config = dict(
    image_size=32,
    crop_scale_min=0.2,
    translate=0.06,
    color_jitter=0.6,
    avg_pool_shortcut=True,
    residual_init='none',
    beta2=0.99,
    shampoo_beta=0.99,
    precondition_frequency=32,
    merge_dims=True,
    adaptive_grad_clip=0.1,
    epochs=10.8,
    lr_schedule='step',
    weight_decay=0.3,
)
Rows from block 2, named by matrix and row number. Rows with one number belong to one channel. Each number is 200 + 20 x the weight over its row's rms, rounded and kept within 0 to 999. All counts start at 0. After the name is the row's rms in percent of the matrix's.
# convs0: first 3x3 conv, stride 2 (model.blocks.2.convs.0.weight, 96x48x3x3), inputs 32-47, a 3x3 kernel for each
# convs1: second 3x3 conv (model.blocks.2.convs.1.weight, 96x96x3x3, transposed), outputs 28-41, a 3x3 kernel for each
convs0.29,145,222,229,198,232,188,175,159,174,236,202,201,213,153,193,191,209,203,179,217,220,209,210,205,222,204,181,174,162,176,220,216,200,225,169,218,235,194,228,226,195,236,169,215,186,213,190,229,205,182,199,213,226,209,215,193,199,171,205,194,210,202,182,202,177,210,215,160,212,200,205,208,217,203,206,177,207,216,210,201,211,215,192,194,158,173,213,171,181,201,206,214,198,219,172,189,190,214,188,234,231,202,201,195,203,183,186,201,233,193,220,184,206,188,233,213,200,187,188,207,181,204,220,178,196,226,223,186,202,228,196,211,224,208,214,195,219,179,208,195,182,223,200,220,227
convs1.29,112,193,191,199,214,209,189,173,165,223,207,218,210,198,208,203,216,207,191,191,194,206,194,212,205,198,206,185,186,179,206,196,205,236,182,184,185,165,203,194,200,169,204,192,204,197,194,213,211,213,199,208,213,205,189,233,188,219,203,182,213,223,204,174,127,173,228,209,197,193,149,167,183,201,215,214,198,197,206,212,207,203,165,190,165,185,163,187,213,181,202,209,220,213,209,212,210,213,219,227,207,200,204,215,192,209,204,209,219,188,201,189,202,195,193,199,219,202,172,172,159,182,184,157,159,186,176
convs0.30,079,178,203,210,172,202,189,189,170,209,211,183,178,186,218,202,201,208,180,211,237,212,214,208,179,178,166,196,175,217,209,210,201,213,187,217,198,191,222,202,261,227,201,220,201,211,230,201,216,194,186,202,193,227,216,196,188,189,198,166,215,215,201,193,196,186,177,201,205,211,209,229,218,196,207,170,175,178,198,210,219,208,210,209,182,178,199,199,189,169,223,168,154,238,184,189,174,221,219,211,209,210,222,194,169,173,190,160,162,194,174,205,170,188,206,166,190,179,207,180,197,154,172,205,192,202,209,201,222,221,197,201,207,210,199,225,208,196,202,151,142,181,177,190,193
convs1.30,046,188,155,250,199,183,205,212,190,206,214,168,186,190,204,204,197,208,193,191,173,184,185,209,209,202,196,192,219,184,192,193,195,200,215,203,205,193,219,208,168,190,225,187,208,165,200,207,194,176,175,205,183,201,184,196,193,231,194,172,228,224,218,205,198,209,183,181,197,187,197,181,146,196,235,206,233,224,216,214,204,260,201,243,187,188,209,199,203,222,249,182,182,193,203,213,196,203,223,191,230,202,221,210,200,224,185,214,188,205,201,213,243,242,217,200,238,197,196,193,141,192,217,255,195,252,177
convs0.31,082,150,215,186,134,182,167,121,167,160,209,193,199,210,211,214,195,212,211,196,215,182,174,201,183,203,224,189,154,163,215,167,167,175,163,184,173,196,211,217,199,198,217,189,184,186,228,217,198,232,205,193,201,213,197,211,174,196,195,175,201,177,223,176,190,203,173,238,217,172,190,199,219,202,227,214,204,218,187,174,186,196,193,207,191,187,189,183,208,206,204,192,156,197,178,146,163,191,221,204,184,178,191,207,201,197,185,192,160,139,197,207,145,181,185,199,203,177,192,193,185,190,210,186,191,182,207,166,173,190,191,211,204,189,176,176,214,193,216,215,214,201,200,176,184
convs1.31,058,198,201,189,201,217,202,192,212,184,187,206,192,189,199,189,175,170,184,248,211,199,175,184,179,204,209,198,203,188,226,181,171,199,181,183,196,196,193,211,190,232,192,186,184,221,188,204,204,181,191,201,179,190,164,193,220,203,176,204,199,181,207,217,253,212,231,208,229,186,195,184,227,224,230,183,243,250,215,208,245,233,187,149,173,202,171,179,209,186,175,227,216,213,178,196,196,200,209,236,184,191,175,192,164,194,186,207,200,183,201,167,181,218,203,199,180,183,216,185,190,207,207,219,194,206,232
convs0.32,150,202,227,203,172,201,193,177,196,209,210,184,181,172,216,199,235,248,219,190,167,175,187,199,178,181,182,206,197,190,195,221,209,200,203,196,222,224,198,206,196,233,177,192,214,186,240,232,217,231,203,214,208,206,203,219,189,182,193,200,182,167,207,208,213,207,206,197,193,191,180,200,214,200,233,216,196,197,196,204,202,199,211,208,212,189,178,204,175,163,200,233,183,180,210,196,185,202,172,195,169,170,203,204,176,184,167,187,179,169,193,193,186,189,163,179,224,180,206,207,164,211,222,223,177,149,198,195,196,195,192,211,204,199,190,204,209,219,212,188,191,217,218,204,201
convs1.32,128,224,223,208,200,196,232,203,204,205,216,213,219,192,218,210,204,202,206,193,183,180,176,212,172,161,186,172,231,263,218,220,228,226,142,188,183,203,175,134,160,184,192,95,161,191,188,196,174,186,182,178,154,176,145,236,240,210,245,222,213,171,230,181,197,248,219,228,173,208,161,258,181,217,223,229,198,201,210,210,201,195,181,145,181,183,178,182,184,177,131,205,183,218,185,181,209,172,200,219,211,196,206,181,195,207,219,202,199,192,184,168,199,208,227,204,203,198,183,188,185,179,197,166,191,224,199
convs0.33,088,218,206,229,227,187,222,188,209,184,181,172,190,203,189,182,214,213,204,209,183,205,184,228,178,172,216,171,197,165,221,208,219,200,238,212,180,243,196,205,230,225,193,190,264,231,193,214,212,214,200,202,212,185,215,182,209,161,187,172,189,180,161,210,207,196,196,203,213,183,191,239,193,182,196,214,171,186,200,174,178,193,211,190,206,189,172,198,160,161,200,194,192,228,203,173,156,200,184,165,175,223,243,194,183,216,185,181,173,180,166,176,200,170,184,196,168,177,227,202,241,208,198,214,192,197,186,192,204,204,215,223,209,203,206,203,235,233,210,187,183,224,196,187,174
convs1.33,100,208,212,196,177,192,187,205,174,196,185,197,179,188,182,200,205,181,208,177,197,197,169,209,220,199,205,149,182,238,191,217,198,193,255,236,265,217,200,159,168,171,196,209,159,180,211,188,200,195,207,216,212,216,213,190,219,228,243,196,190,213,188,230,207,204,171,217,143,221,199,187,194,192,202,227,212,209,202,231,214,217,179,174,211,190,198,193,173,196,187,190,189,225,195,194,209,208,184,194,211,202,226,196,196,204,216,218,203,201,219,188,205,193,205,218,197,197,198,176,225,181,170,205,189,210,202
convs0.34,099,190,222,201,206,215,194,185,195,178,218,195,207,215,222,195,207,198,200,187,209,213,177,204,201,189,205,213,218,263,232,224,231,235,196,214,172,211,187,201,217,196,178,152,207,162,241,214,204,227,214,187,189,178,164,196,198,202,221,204,242,220,216,219,181,192,171,209,194,213,181,187,205,217,210,205,185,185,208,210,232,195,219,231,182,214,186,179,208,200,193,184,217,214,191,193,186,192,211,162,181,191,169,165,198,201,161,169,163,216,226,196,205,224,210,186,213,216,210,204,191,207,233,226,219,188,181,186,167,175,200,194,205,215,200,186,190,195,202,190,199,199,194,201,184
convs1.34,115,201,201,199,175,189,197,205,208,208,204,199,208,198,193,192,195,197,216,203,193,212,198,155,186,182,169,196,183,203,210,198,205,207,163,175,205,232,209,146,212,199,145,190,191,228,224,218,241,188,170,189,195,188,210,221,174,189,199,194,227,189,173,215,224,182,194,207,194,205,215,222,279,213,198,194,202,186,195,199,201,194,197,190,201,149,199,190,178,182,230,228,215,220,225,222,234,214,178,207,199,218,207,223,210,200,203,211,194,225,197,209,210,205,217,214,187,222,208,196,183,199,214,198,187,200,191
convs0.35,131,204,196,200,218,162,204,208,177,187,179,182,165,210,219,193,190,191,208,219,214,193,171,193,194,219,192,209,190,213,224,200,219,192,181,208,195,210,237,237,268,167,205,203,211,187,200,211,195,208,197,207,203,169,176,169,176,196,191,200,197,178,177,175,184,195,194,198,191,212,160,187,187,177,188,165,167,191,188,153,203,193,191,207,194,219,213,221,207,193,239,192,180,210,168,148,177,183,190,189,202,199,172,189,211,212,204,187,164,190,241,195,201,259,209,223,202,184,232,222,203,238,206,218,187,199,213,181,201,194,194,213,213,200,197,185,201,218,193,192,196,209,219,238,238
convs1.35,129,192,196,170,191,188,177,182,195,156,187,184,193,202,189,198,188,192,203,197,185,174,218,196,185,197,194,218,228,241,219,231,189,226,210,225,254,212,239,215,229,224,208,237,233,257,216,213,237,212,203,237,188,201,217,177,166,137,169,168,155,203,177,146,228,204,176,211,189,236,214,179,267,185,203,206,187,192,198,181,179,185,234,231,229,208,227,241,217,267,235,188,171,179,175,181,183,177,197,184,220,195,201,206,199,191,198,189,189,192,211,213,194,216,192,164,193,202,237,250,236,210,224,232,179,192,226
convs0.36,070,205,187,157,165,227,169,168,218,217,225,194,208,200,196,218,210,172,190,215,194,225,227,204,155,220,197,232,222,209,179,185,209,211,202,194,199,215,217,190,187,218,178,178,242,198,194,209,206,210,209,216,178,173,187,178,170,169,166,200,212,209,195,200,192,196,205,216,181,222,186,206,225,178,167,159,169,177,182,218,188,215,231,209,186,248,206,213,218,210,208,186,173,173,194,168,172,203,217,220,186,172,209,217,208,215,215,204,211,165,185,193,173,189,183,193,159,171,204,228,229,175,198,210,207,214,220,189,208,214,173,191,184,200,182,176,212,193,202,225,216,232,232,243,248
convs1.36,070,183,210,186,199,194,193,184,200,188,189,211,179,199,195,200,209,201,200,218,229,210,203,225,221,191,196,225,148,188,171,169,179,197,174,195,186,218,252,185,168,209,219,204,202,213,226,239,220,234,201,202,220,228,232,168,214,183,181,227,213,213,217,209,187,157,150,173,173,209,174,184,184,188,204,204,165,197,196,192,203,204,184,179,161,206,189,163,175,185,165,211,186,204,196,192,194,192,203,213,212,201,200,203,191,207,193,197,199,227,196,198,191,176,173,195,184,185,189,184,179,177,201,196,174,187,191
convs0.37,081,181,210,198,166,219,211,189,210,196,194,190,212,208,209,185,221,203,201,141,216,224,220,208,207,214,209,200,194,236,203,197,183,216,197,164,178,213,215,202,208,209,232,203,208,226,187,198,177,173,189,201,196,187,188,257,208,196,205,169,216,156,229,149,213,197,204,200,209,182,210,190,185,222,167,189,209,156,169,198,200,197,182,193,194,201,201,196,196,165,198,226,218,232,248,199,199,190,170,217,180,230,212,195,214,256,224,194,210,224,203,187,211,227,186,208,222,253,210,182,174,205,194,171,184,206,224,183,183,197,205,203,201,199,168,196,173,188,175,195,213,178,221,213,192
convs1.37,076,184,236,144,175,250,181,205,171,196,192,215,209,216,200,201,191,171,196,195,215,188,191,135,154,187,208,201,236,228,199,197,180,203,179,188,173,219,193,197,183,220,210,191,202,200,206,214,199,226,244,211,224,193,203,241,183,194,212,125,190,202,203,170,205,206,166,215,228,201,182,191,154,180,238,223,176,161,192,192,204,209,220,242,203,199,199,141,205,199,211,181,233,198,219,136,208,172,214,188,188,200,190,198,208,184,190,208,172,217,202,230,204,198,194,189,216,202,178,190,191,196,198,155,210,220,198
convs0.38,089,210,197,197,214,205,188,135,168,237,220,216,205,190,200,208,198,168,198,196,182,193,205,187,178,192,231,176,161,207,196,181,203,185,211,209,216,200,187,209,228,198,213,202,259,186,216,216,214,195,214,234,189,251,173,205,193,214,177,180,182,172,183,198,195,189,212,212,209,178,221,195,197,199,225,240,226,200,204,235,175,169,211,181,205,193,227,210,178,180,169,229,172,178,186,189,227,181,183,200,156,199,191,202,200,203,228,233,208,188,167,192,188,188,210,236,207,197,220,208,197,189,248,206,210,194,188,213,191,197,182,210,191,211,211,186,187,183,158,209,224,165,175,221,195
convs1.38,086,194,226,189,186,180,181,162,182,182,199,178,196,202,186,198,191,205,202,183,196,190,193,167,171,187,172,197,228,209,197,202,182,135,219,219,208,208,212,201,209,193,167,163,203,157,200,177,233,193,191,184,224,212,193,205,202,191,200,183,200,197,172,192,191,222,193,197,173,215,199,188,203,231,210,216,228,220,207,210,207,187,219,212,161,214,189,204,178,175,200,200,206,188,229,215,211,180,199,204,211,202,203,206,197,198,198,177,190,199,224,205,187,192,212,195,179,206,198,184,243,204,219,200,211,197,182
convs0.39,089,215,205,186,235,242,159,244,212,237,187,207,179,222,231,203,165,182,158,210,192,216,170,203,199,209,191,213,210,186,194,176,167,193,190,213,212,202,227,243,228,198,214,240,226,232,212,202,196,201,193,200,210,210,210,196,206,194,180,186,177,223,229,191,217,169,186,210,166,192,212,172,173,165,172,182,191,164,172,186,163,180,195,183,199,199,212,184,202,198,179,200,208,195,176,208,210,171,185,198,186,198,198,183,180,233,175,194,199,189,211,220,198,238,209,225,191,208,201,212,213,182,202,185,190,179,211,187,179,177,200,160,176,223,163,180,226,244,217,244,216,217,210,236,196
convs1.39,094,215,192,192,183,203,157,175,194,236,201,194,197,171,185,198,192,188,197,176,193,176,146,171,180,183,211,184,195,212,217,200,230,213,234,241,229,176,194,197,180,188,180,204,235,219,218,186,225,208,222,200,211,255,219,191,154,196,162,164,165,190,177,187,202,221,176,197,206,235,209,242,248,185,177,203,184,198,192,196,214,197,282,284,235,214,229,210,226,221,193,187,166,206,174,220,156,226,196,119,215,205,192,209,211,186,196,183,195,199,190,204,199,183,203,230,197,214,214,216,206,204,221,237,219,209,194
convs0.40,096,192,221,212,232,229,223,182,184,202,211,226,198,188,186,184,177,219,213,209,193,181,222,185,188,221,207,185,181,231,193,181,206,233,191,234,224,192,202,189,170,218,203,181,191,188,214,203,167,218,193,205,218,236,180,221,192,167,247,221,233,196,200,205,206,219,214,208,198,205,198,211,212,221,243,206,202,181,223,220,232,232,215,222,182,184,207,187,196,185,216,210,224,177,213,206,188,238,222,216,164,194,198,180,179,172,174,188,177,213,210,227,194,203,186,221,202,194,198,242,200,219,233,194,194,199,205,187,175,191,193,190,183,200,203,174,227,207,234,227,223,251,186,183,190
convs1.40,105,175,202,184,192,199,203,172,213,192,204,229,213,179,194,199,197,214,206,220,255,196,241,193,223,231,220,211,216,202,188,149,148,145,185,174,168,212,189,187,226,194,164,211,186,167,164,205,180,180,194,182,199,207,185,180,185,185,200,202,204,205,202,190,190,218,157,178,205,243,167,175,166,186,195,176,202,198,208,168,206,186,159,222,210,191,221,215,201,181,225,183,190,167,198,204,172,197,186,184,208,220,204,196,217,192,204,199,201,190,210,214,201,188,222,219,185,203,200,224,186,192,217,185,199,216,191