From a checkpoint of a small self-supervised image encoder.
Training: soap at rate 0.0029, 8600 steps.
Data: trained on regions of photos with short descriptions (Visual Genome), 203450 training examples, 10.8 epochs.
Rows from block 6, named by matrix and row number. Rows with one number belong to one channel. Each number is 128 + 24 x the weight over its row's rms, rounded and kept within 0 to 255. All counts start at 0. After the name is the row's rms in percent of the matrix's.
# convs0: first 3x3 conv (model.blocks.6.convs.0.weight, 96x96x3x3), inputs 14-27, a 3x3 kernel for each
# convs1: second 3x3 conv (model.blocks.6.convs.1.weight, 96x96x3x3, transposed), outputs 14-27, a 3x3 kernel for each
convs0.31 087 [104  75 156  99 129 139 141 133 112 148  98 149 138 149 117 158 144 138 126 165 137 109  64 146 132 104 124 145 101 124  72 255 108 157  91 142 133 138 171 140 103  75 107 104 115 124 152 105 128 167  91 126 139 124  96 140 111 108 122 124 157 119 126 127  90 127 127 115 129 122 158 135 150 139  87 118  78 149 118 154 123 161 152 112 161 154 178 137 165 125 119 147 141 129 128 134 116 135 100 142  73 141  67  79 178 133 128  94 132  69 132 226  81 102 106 140 145  87  70 169 179 186  51  89  91 144]
convs0.32 097 [ 71 125 110 132  88 116 127 126 173 152 131 153 136 166 142 135 139 143 137 130 154 137  88 113 106 175  94 126 130 126 162 106  56 131 101 139 131 122 156 126 106 156  98 107 106 139 150 135 146 133 106 138 158 129 132 126 156 131 102 121 127 104 110 118  96 124 157 137 132 129 116 146 127 124  86  98 114 142 153 166  52 135 143 110 114 153 141 118 145 140 148 143  81 119  92 139 135 105 165 116 108 133 140 163 160 108 101 123 144 159 132 160 112 129  96 118 106 142 128 184 169 164 148 152 158 142]
convs0.33 100 [129 127  95 110 140 132 133 139 129 110 136 104 129 105 127  91 150 100 138 144 160 107 111  77 101 149  79 149 122 123 121 162 131 138 136 152 166 166 145 187 164 152 181 183 143 132 105 114 174 153 159 133 136 134 172 129 119 141 138 111 157 126 123 115 134 136 128 133 139 121 147 152 100 131 106 138  92 113  90 119 114 149 127 155 173 184 124 140 134 118 157 143 104 130 112 138 101 130 145 139 143 152 130 148 108 107  92 135 116 144 124  95 150  95 154 131 117 133 137 130 132 126 114 109 107 133]
convs0.34 051 [118 182 126 139 136 155 140 141 112 107 111 139 148 150 147 130 106 145 114 108 107 131 178 113 120 105 125 141 198 159 151   8 133 155 113 153 132 164 126 124 179 137 165 165 140 137 145 115 127 119 129 112 136  95 123  77 131 143 121 182 151 148 132 132 148 113 134 136 142 119 146 143  88 110  82  93 131  81  68 173  63 139 148 134 162 153 149 159 156 111 112 131 103 121 140 117 113 117  93 133 132 142 166 154 130 138  87 132 143 184 162 107 166 141 172 151 177 147 113 142  90  89 129 126 110  82]
convs0.35 101 [ 83 145 101 121 138 133 105 109 124 140 141 122 127 112 135 132 121 114 179 178 132 183 170 119 138  95 146 140 128 108 157 149 115 131 130 128 114 179 134 135 145 137 146 118 127 145 146 129 115  99 124 148 136 133 132 144 152 149 143 147 118 126 124 115 113 117 125 125 113 144 136  97 110 146 107  90 110 107 133 148  83 126 122 157 147 181 137 159 137 165 135 125 115 124 123 106 131 137 113 121 121 136 153 113 133 152 126 152  62 117 102 191 128  74 128 100 107 108 130 127 130 178 152 170 167 173]
convs0.36 075 [125 141 116 126 123 111 164 141 129 124 120 107 133 121 102 111 110 142 142 201 154 184 178 116 130 156 154 144 145 107  99 118  88 158 159 108 161  97 124 111 135 116 136 124 146 124 145 105 137 155 184 155 127 121 135 126 111 152 164 169 144 148 156 156 130 147 155 128 105 127 158 126  99 131 139  82 139 110 127 167  98 126 114 145  88 172 150 142 149 151 115 133 112 142 133 140 120 122 101 162 142 118 189 158 140 110 129 110 110 119  89  89 141 119  98 110 118 169 132 130 127 153 123 144 143 125]
convs0.37 109 [137 180 123 124 116 107 146 143 166 117 103  74 108 136 125 112 100 132 144 101  98 120 109 137 120 171 152 149 174 146 122  93  82 125 122  93 149  75 114 160 160 162 133 102 111 158 191 183 124 124 109 114 137 118 119 152 115 148 112 120 146 102 142 138 101  66 130 158 125 128 125 119 117 134 130 133 131 157 133 107 141  95 186 109 152 115 134 138 105 133 157 132 151 124 125 114 174 134 130 148 111 127 115  82  90 122 122 120 129 113  75 140  97 168 140 133 132 119  74 141  89 124  91 148 124 129]
convs0.38 062 [144 143 145 108 102 137 113 106 107 129 125 114 165 166 123 142 122 140 138 136 143 136 146 151  98 163 153 144 183 135 145  68 162 115 148  96 143 168 104 153 162 124 129 167 126 168 132  87 155 163 113 138 126 135  75  95  77 145 161 115 150 125 131 148 136 137 138 153 138 159 125 133 138 165 162 122 116 122  87 112 101 163 104 108 155 164 125 138 163 153 135 159 118 145 125 129 175 143  98 143 173 161 161 170  84 105 171  84 103 164  99 123 148 155 143 121 172 116 156 119 114 164 154 108 107 128]
convs0.39 115 [121 150 125 103 116 140 133 144 129 137 123 117 162 122 111 112  87 146 154 147 108 130 126 150 137  82  92 156 131 106 103  77 106 153 126 131 116 145 116 106 112 105 138 181 139 122 109 104 135 141 155  91  96 129 106 122 119 108 161 123 100 152 127 148 106 141 148 144 112 129 146 121  86 165 112 131 129 173 135 128 113 160 127 159 109 135 142  82 150 145 164 131 118 107 135 133 135 104 184 104 151 133 122  75 143  94 124 100 111 166 109 136 131  81 173 123 157 101 115 111  99 164 128 110 156 129]
convs0.40 114 [173 107  84 120 131 115 110 125  94 101 115 122 114 125 122 121 127 125  86  96  97 121 132  94 126 101  65 164 137 141 146 147 114 127 133 111  81 181 118  69 155  89 128 174 159 121  96 109 145 142 156 146 139 156 140 122 108 118 132 141 134 145 116 145 136 166 141 145 169 125 130 160 117 154 151 137 151 161 128 148 186 119 125 139 141 157  90  96 124 109 114 109 126 140 119 126 190 115 142 122 153 115 129 127 131 144 151 116 102 126 139 145 114  99 164 110 143 133 130 170 134 131 114 151 105 121]
convs0.41 086 [112 137  98 129 132  99 126 116  96 115 102 125 168 123 112 139 137 144  62 124 217 148 123 123 201 191 137  99 141 111  75  76 136 150 108 129 130 154 132 147 150 133 116 169 141  97 103 107 100 165 117 103 128 112 120 140 118  88 191 129 153 151 112 151 120 149 120  90 129 124 141 113 132 108 144 138 138  86 115 138 145 104 145 167 106 181 115 135 127 155  99 151 119 129 179 114 137 159 126 131 126 128 174 115 141 113 148 158 101 147  88 101 134 114  85 146 112  90 157  88 142 162 128 171 181 119]
convs0.42 123 [130 141  91 123 155 128  98 167  91 100 115 134 119 146 141 117 144 133 119 156 160 117 125 135 116 166 148 108 129 123 119  99 119 112 121 121  70 156 102  87 134 105 131 118 127 149 128  96 151 146 128 166 145 160 141 102 111 162 147 116 145 159 143 141 149 148 117 128 153 121 140 150 133 144 123 133 116 109 126 127 132 125 116  97 104 126  95 130 110  97 165 122 110 134 103 100 109  86 110 112 146 149 139 144 123  95 169  91  93 179 124 148 128 139 100 146 177 178 162 187 137 144 153 160 135 150]
convs0.43 067 [124 123  97 133 115 106 107 114 146 118 154 137 129 135 133 142 136 105 116 124 131 105 107  96  81 147 125 112 145 132 123 107  92 172  82 141 159 104 131  96 130  82  77  68 103 120 104 126 138 135 179 158 128 180 116 118 111 129 116 119 145 169 125 153 114 123 120 105  99 136 107 106 133 140 127  96 111  84  79 129 124 139  88  94  95 110  93 114  98 110 135 120 130 117 136 116 162 136 125 150 163 128  73  94 110 124 112 119 126 107  81 127 105 105 122 142 134 132 111 128 123 126 115 149 103 111]
convs1.31 076 [149 155 155 140 121 145 120 122 170 124 138 151  85 110 137 142 115 100 154 155 119 107  74  77 140 118  95 159 127 105 113 166 157  85 156 134 148 144 147 111  54  69 109 144 161 131 148 137 109 113  97 139 130 112 174 129 106  86 123 122  95 107 129 128 130 131  76  91 120 132 106 101 129 100 145 135 141 116 100 122 122 132 141 137 142 161 126 132 120 125 103 129 129 129 120 101 111  97 135 147 169 148 165  79  87 132 125 182 123 162 146 160 132 154 151 111 120 100 151 155 135 145 124 113  91 113]
convs1.32 089 [150 148 169 191 129 125 160 130 134 105 135 135 142  81  75 173 139 118 105 121 114 130 156 149 117 125 101 159 133 118  57 144 140 154 134 110 129  75 107 186 148  75 142 122 174 122 142 136 129 167 131 146 152 125 115 133 102 109 144 172 153 107 103 143 139 110 119  95 147 145 154 138 111 117 139 130 102 102 127 101  88 133 133 143 152 146 138 124 132 146 111  83 145 154 135 114 132 140 104 139 173 132 150 148 114 174 114 134 101 107 129 150 129 122 143 109 108 141 133 146 106 126  96  99 148 150]
convs1.33 091 [116 122 137 116 106 110 107  99 118 138 114 152 123 142 134 138 156 171 178 201 196 154 144 158 106  98 145 136 140 200 134 137 147 164 105 154 165 175 137 129 101 131  93 106 123 126 129 127  98 137 128 140 133  76 146 139 163 157 146 101  61  79  79 154 136 151 104 119 108 120 148 155 127  73 119  87 141 139 124 117 145 120 121  99 114  76  99  95 104  76 156 141 139 115 154 134 131 129 137  86 123  90 132 115  94 101 120  91 119 122 128 101 189 152 127 130 118 115 151 132 174 138 190 118 142 158]
convs1.34 058 [105 126 118 126 126 125 138 117  99  97 116 101 121 119 121  94  98  97 119 129 115 126  80  99 141 188 123  94 113 102  92  83 100  65  78  91 168 157 151 124 151 132 132 154 140 102 130 152 118  95 119 116 113 140  65 164 161 160 132 126 143 155 152 109 101 169 140 142 143  99 140 144 153 120 122 147 176 141 165 129 142 176 141 143 138 137 156 144 138 165 132 110 118 133 142 121 136 116 102 161 141 141 122 153 121  96 126 112 147 141 152 132 104 113 129  93 133 131 130 154 111 135 138 151 156 130]
convs1.35 093 [153 116  86 116 100 122 134 123 124 116 123 128 146  91 112 151 100 135 192 183 175 159 111 159 151 142 130 125 117 105 117 104 114 132  84  85 118  97 169 150 134 168 122  96 117 111 101 107 120 121 104 150 132 116 153 149 147 136 127 124 148 123  99 115 132 132 153 105 117 112 107 134 121  95 126 142  92  95 133 152 120 113 105  85 100 101 116 113  92 125 122 108 117 110 143 128 107  95 126  98  97  75 141 137 104 122  86 114 127  92 139 158 121  87 143 144 133 142 141 165 153 112 143 145 126 149]
convs1.36 084 [133 120 140 132 128 162 129 125 147 143  94 148 122 139 149 140 125 107 123  91 148 142 104 177 104 133 180  32 149 143  97  89 102 119 112  79 117 108 152 120 120 176 113 128 165 170 100 141 147  99 103 121 131 163  90 122 140 139 136 143 132 139 129 141 117 139 133 178 136 156 134 160 157 151 132 151 136 133 142 103 136 107 105  85  88  63 141 151 118 137 127 130 132 120 112 108 143 106 118 103 119 109 143 160 146 109  96 106 140 121 141 173 137 132 139 139 119 105 146 142 127 159 140 130  94 152]
convs1.37 097 [ 96 134 121 138 124 103 146 193 140  83  85 151 156 115 133 139 106 123 110 116 162 127 127 104 129 115 101 159 131 147 157 168 136  78 118 101 117  78 105 122 102  92 152 149 157 164 117 150 139 125  91 123 137 138 138 157 139 149 146 146 159 156 175 149 139 128 106 117 108 134 164 143  94  64 127 124 143 121 198 172 105  96 147 124 101 101 134 168  95  88 124 104 127 115 138 117 131 140 123 146 138 140 124 120 101  98 121 115 138 106 135 129 109 123  98 123 105 112 139 113 125 121 150  80 116 117]
convs1.38 066 [161 129 135 119 137 127  74 113  85 131 146 126 145 137  91 122 100 108 118 130 108 174 154 148 108 127 155 126 130 127 155 125 111 127 143 114 199 111 112 144 168 108 146 166 159 151 116  84 119 108 149  95 148 122 120 109 142 155 152 151 148 104 128  92 116 114 133 136 122 134 101 118  84 114 128 114 112  93 130 143  96 120 125 145 133 128 148 123 127 132 119 138 104 130 125 135 135 161 132 189 132 124 135 183 144  92 134 124 125 138 111  89  99  90 138 164 124 131 122 128 124 135 132  97 104 137]
convs1.39 101 [117 147 131  92 118  99 122 127 136  96 110 129 173  99 120 133 129 139 168 156 120 114 145 115 173  65 131 143  90 130 122 131 108 172 118 134 163 148 135  40 111 113 116 158 107 153  93  83 125 145 131 142  94 120 151  87 122 135 128 154 168 116 115 143 105 119 101  98 108 127 134 110 137 146 172 132 146 137 143 133 146 143 118 166 146 133 117 135 121 141 127 126 125 163 144 118 113 141 131 135 138 127 129  78  66 129 124 141 115 116 143 157 140 100 107 128 111 101 117 151 132 130 144  99 173 119]
convs1.40 130 [115 126 139 126 150 148 133 136 131 185 148 116 152 121 165 141 132 156 113 155  93 139 115 103  89 122 127 136 137  90 136 126 110 114 168 148  64 211 206 110 141  66 103 100 104 163 140 107 138 168 117 123 140 115 111  80  62 110  73  77  79 114  64 128 162 128 124 176 129 131 156 123 147 127 158 145 174 143 136 111 129 136 178 163 132 128 138 123 146 119 139 124 129 116 123  93 116 114 143 126 137 130 114 153 115 139  98 116 144 123 114 103 111 155 100 130 154 149 176 145 129 126 158 121 171 186]
convs1.41 090 [117 138  74 133 152 160 129 151 127 137 118 140 130 142 167 117 120 121 134 147 169 113 127 220 125 148 216 136  91 144 127 102 147 133  99 137 112 135 116 109 128 147 112 105 103 170 159  98 126 138 109 121 136 131 184 147 154 120 172 149 111 155 154 122 132 101 154 130 127 121 126 125 130 121 125 104 102 130 118 116 117 101 149 122 129 135 172 124 131 150 135 124 154 139 135 154 127 127 118 103  97 110  86 100 125 130 126 122 128 113 109 112 133 118 137 168 169 144 183 167 110 134 124 114 124 155]
convs1.42 101 [119 168 114 129 155 159 131 114 153  98 160 113 151 132 134 148 162 131 168 110 124 148  96 114  85 112 169 141 119 147 156 102 153 145 123 135 104 149 104 115  87 145 131 140 132 133  70 140 135 130 148 138 131 132 127 103 137 142 195 151 102 116  95 108 157  87 147 114 127 102 106 124  63  74 116 134 121  99 110 131 113 137 118  96 141 124 157 136 150 142 121 109 139 157 129 126 138 185 112 105 164 130 123 129  98 163 132 135 148 130 142 130 151 157 104 128 142 110  77 116  93 111 129 109 145 141]
convs1.43 075 [132 128 155 149 146 165 117 126 149 170 135 137  98 134 125 113 124 117 120  76 125 114 134 132 131 124 208 136  76 109 101 119 108  92 163 132  59 128 172 151  62 139 152 158 171 121 134 100 125 154 126 161 154 142 113  68  80 119 123 139  99 114 148 126 100 103 138  90 120 123 124 103 138 133 149 121  85 102 119  87 122  90  61 126 137 117 129 103 115 142 119 124 151 130 119 129 139 113 150 127 173 156 112 103 120 163 161 163 136 138 111 124 113 124 137 136 164 138 118 157 160 132 153  96 121 135]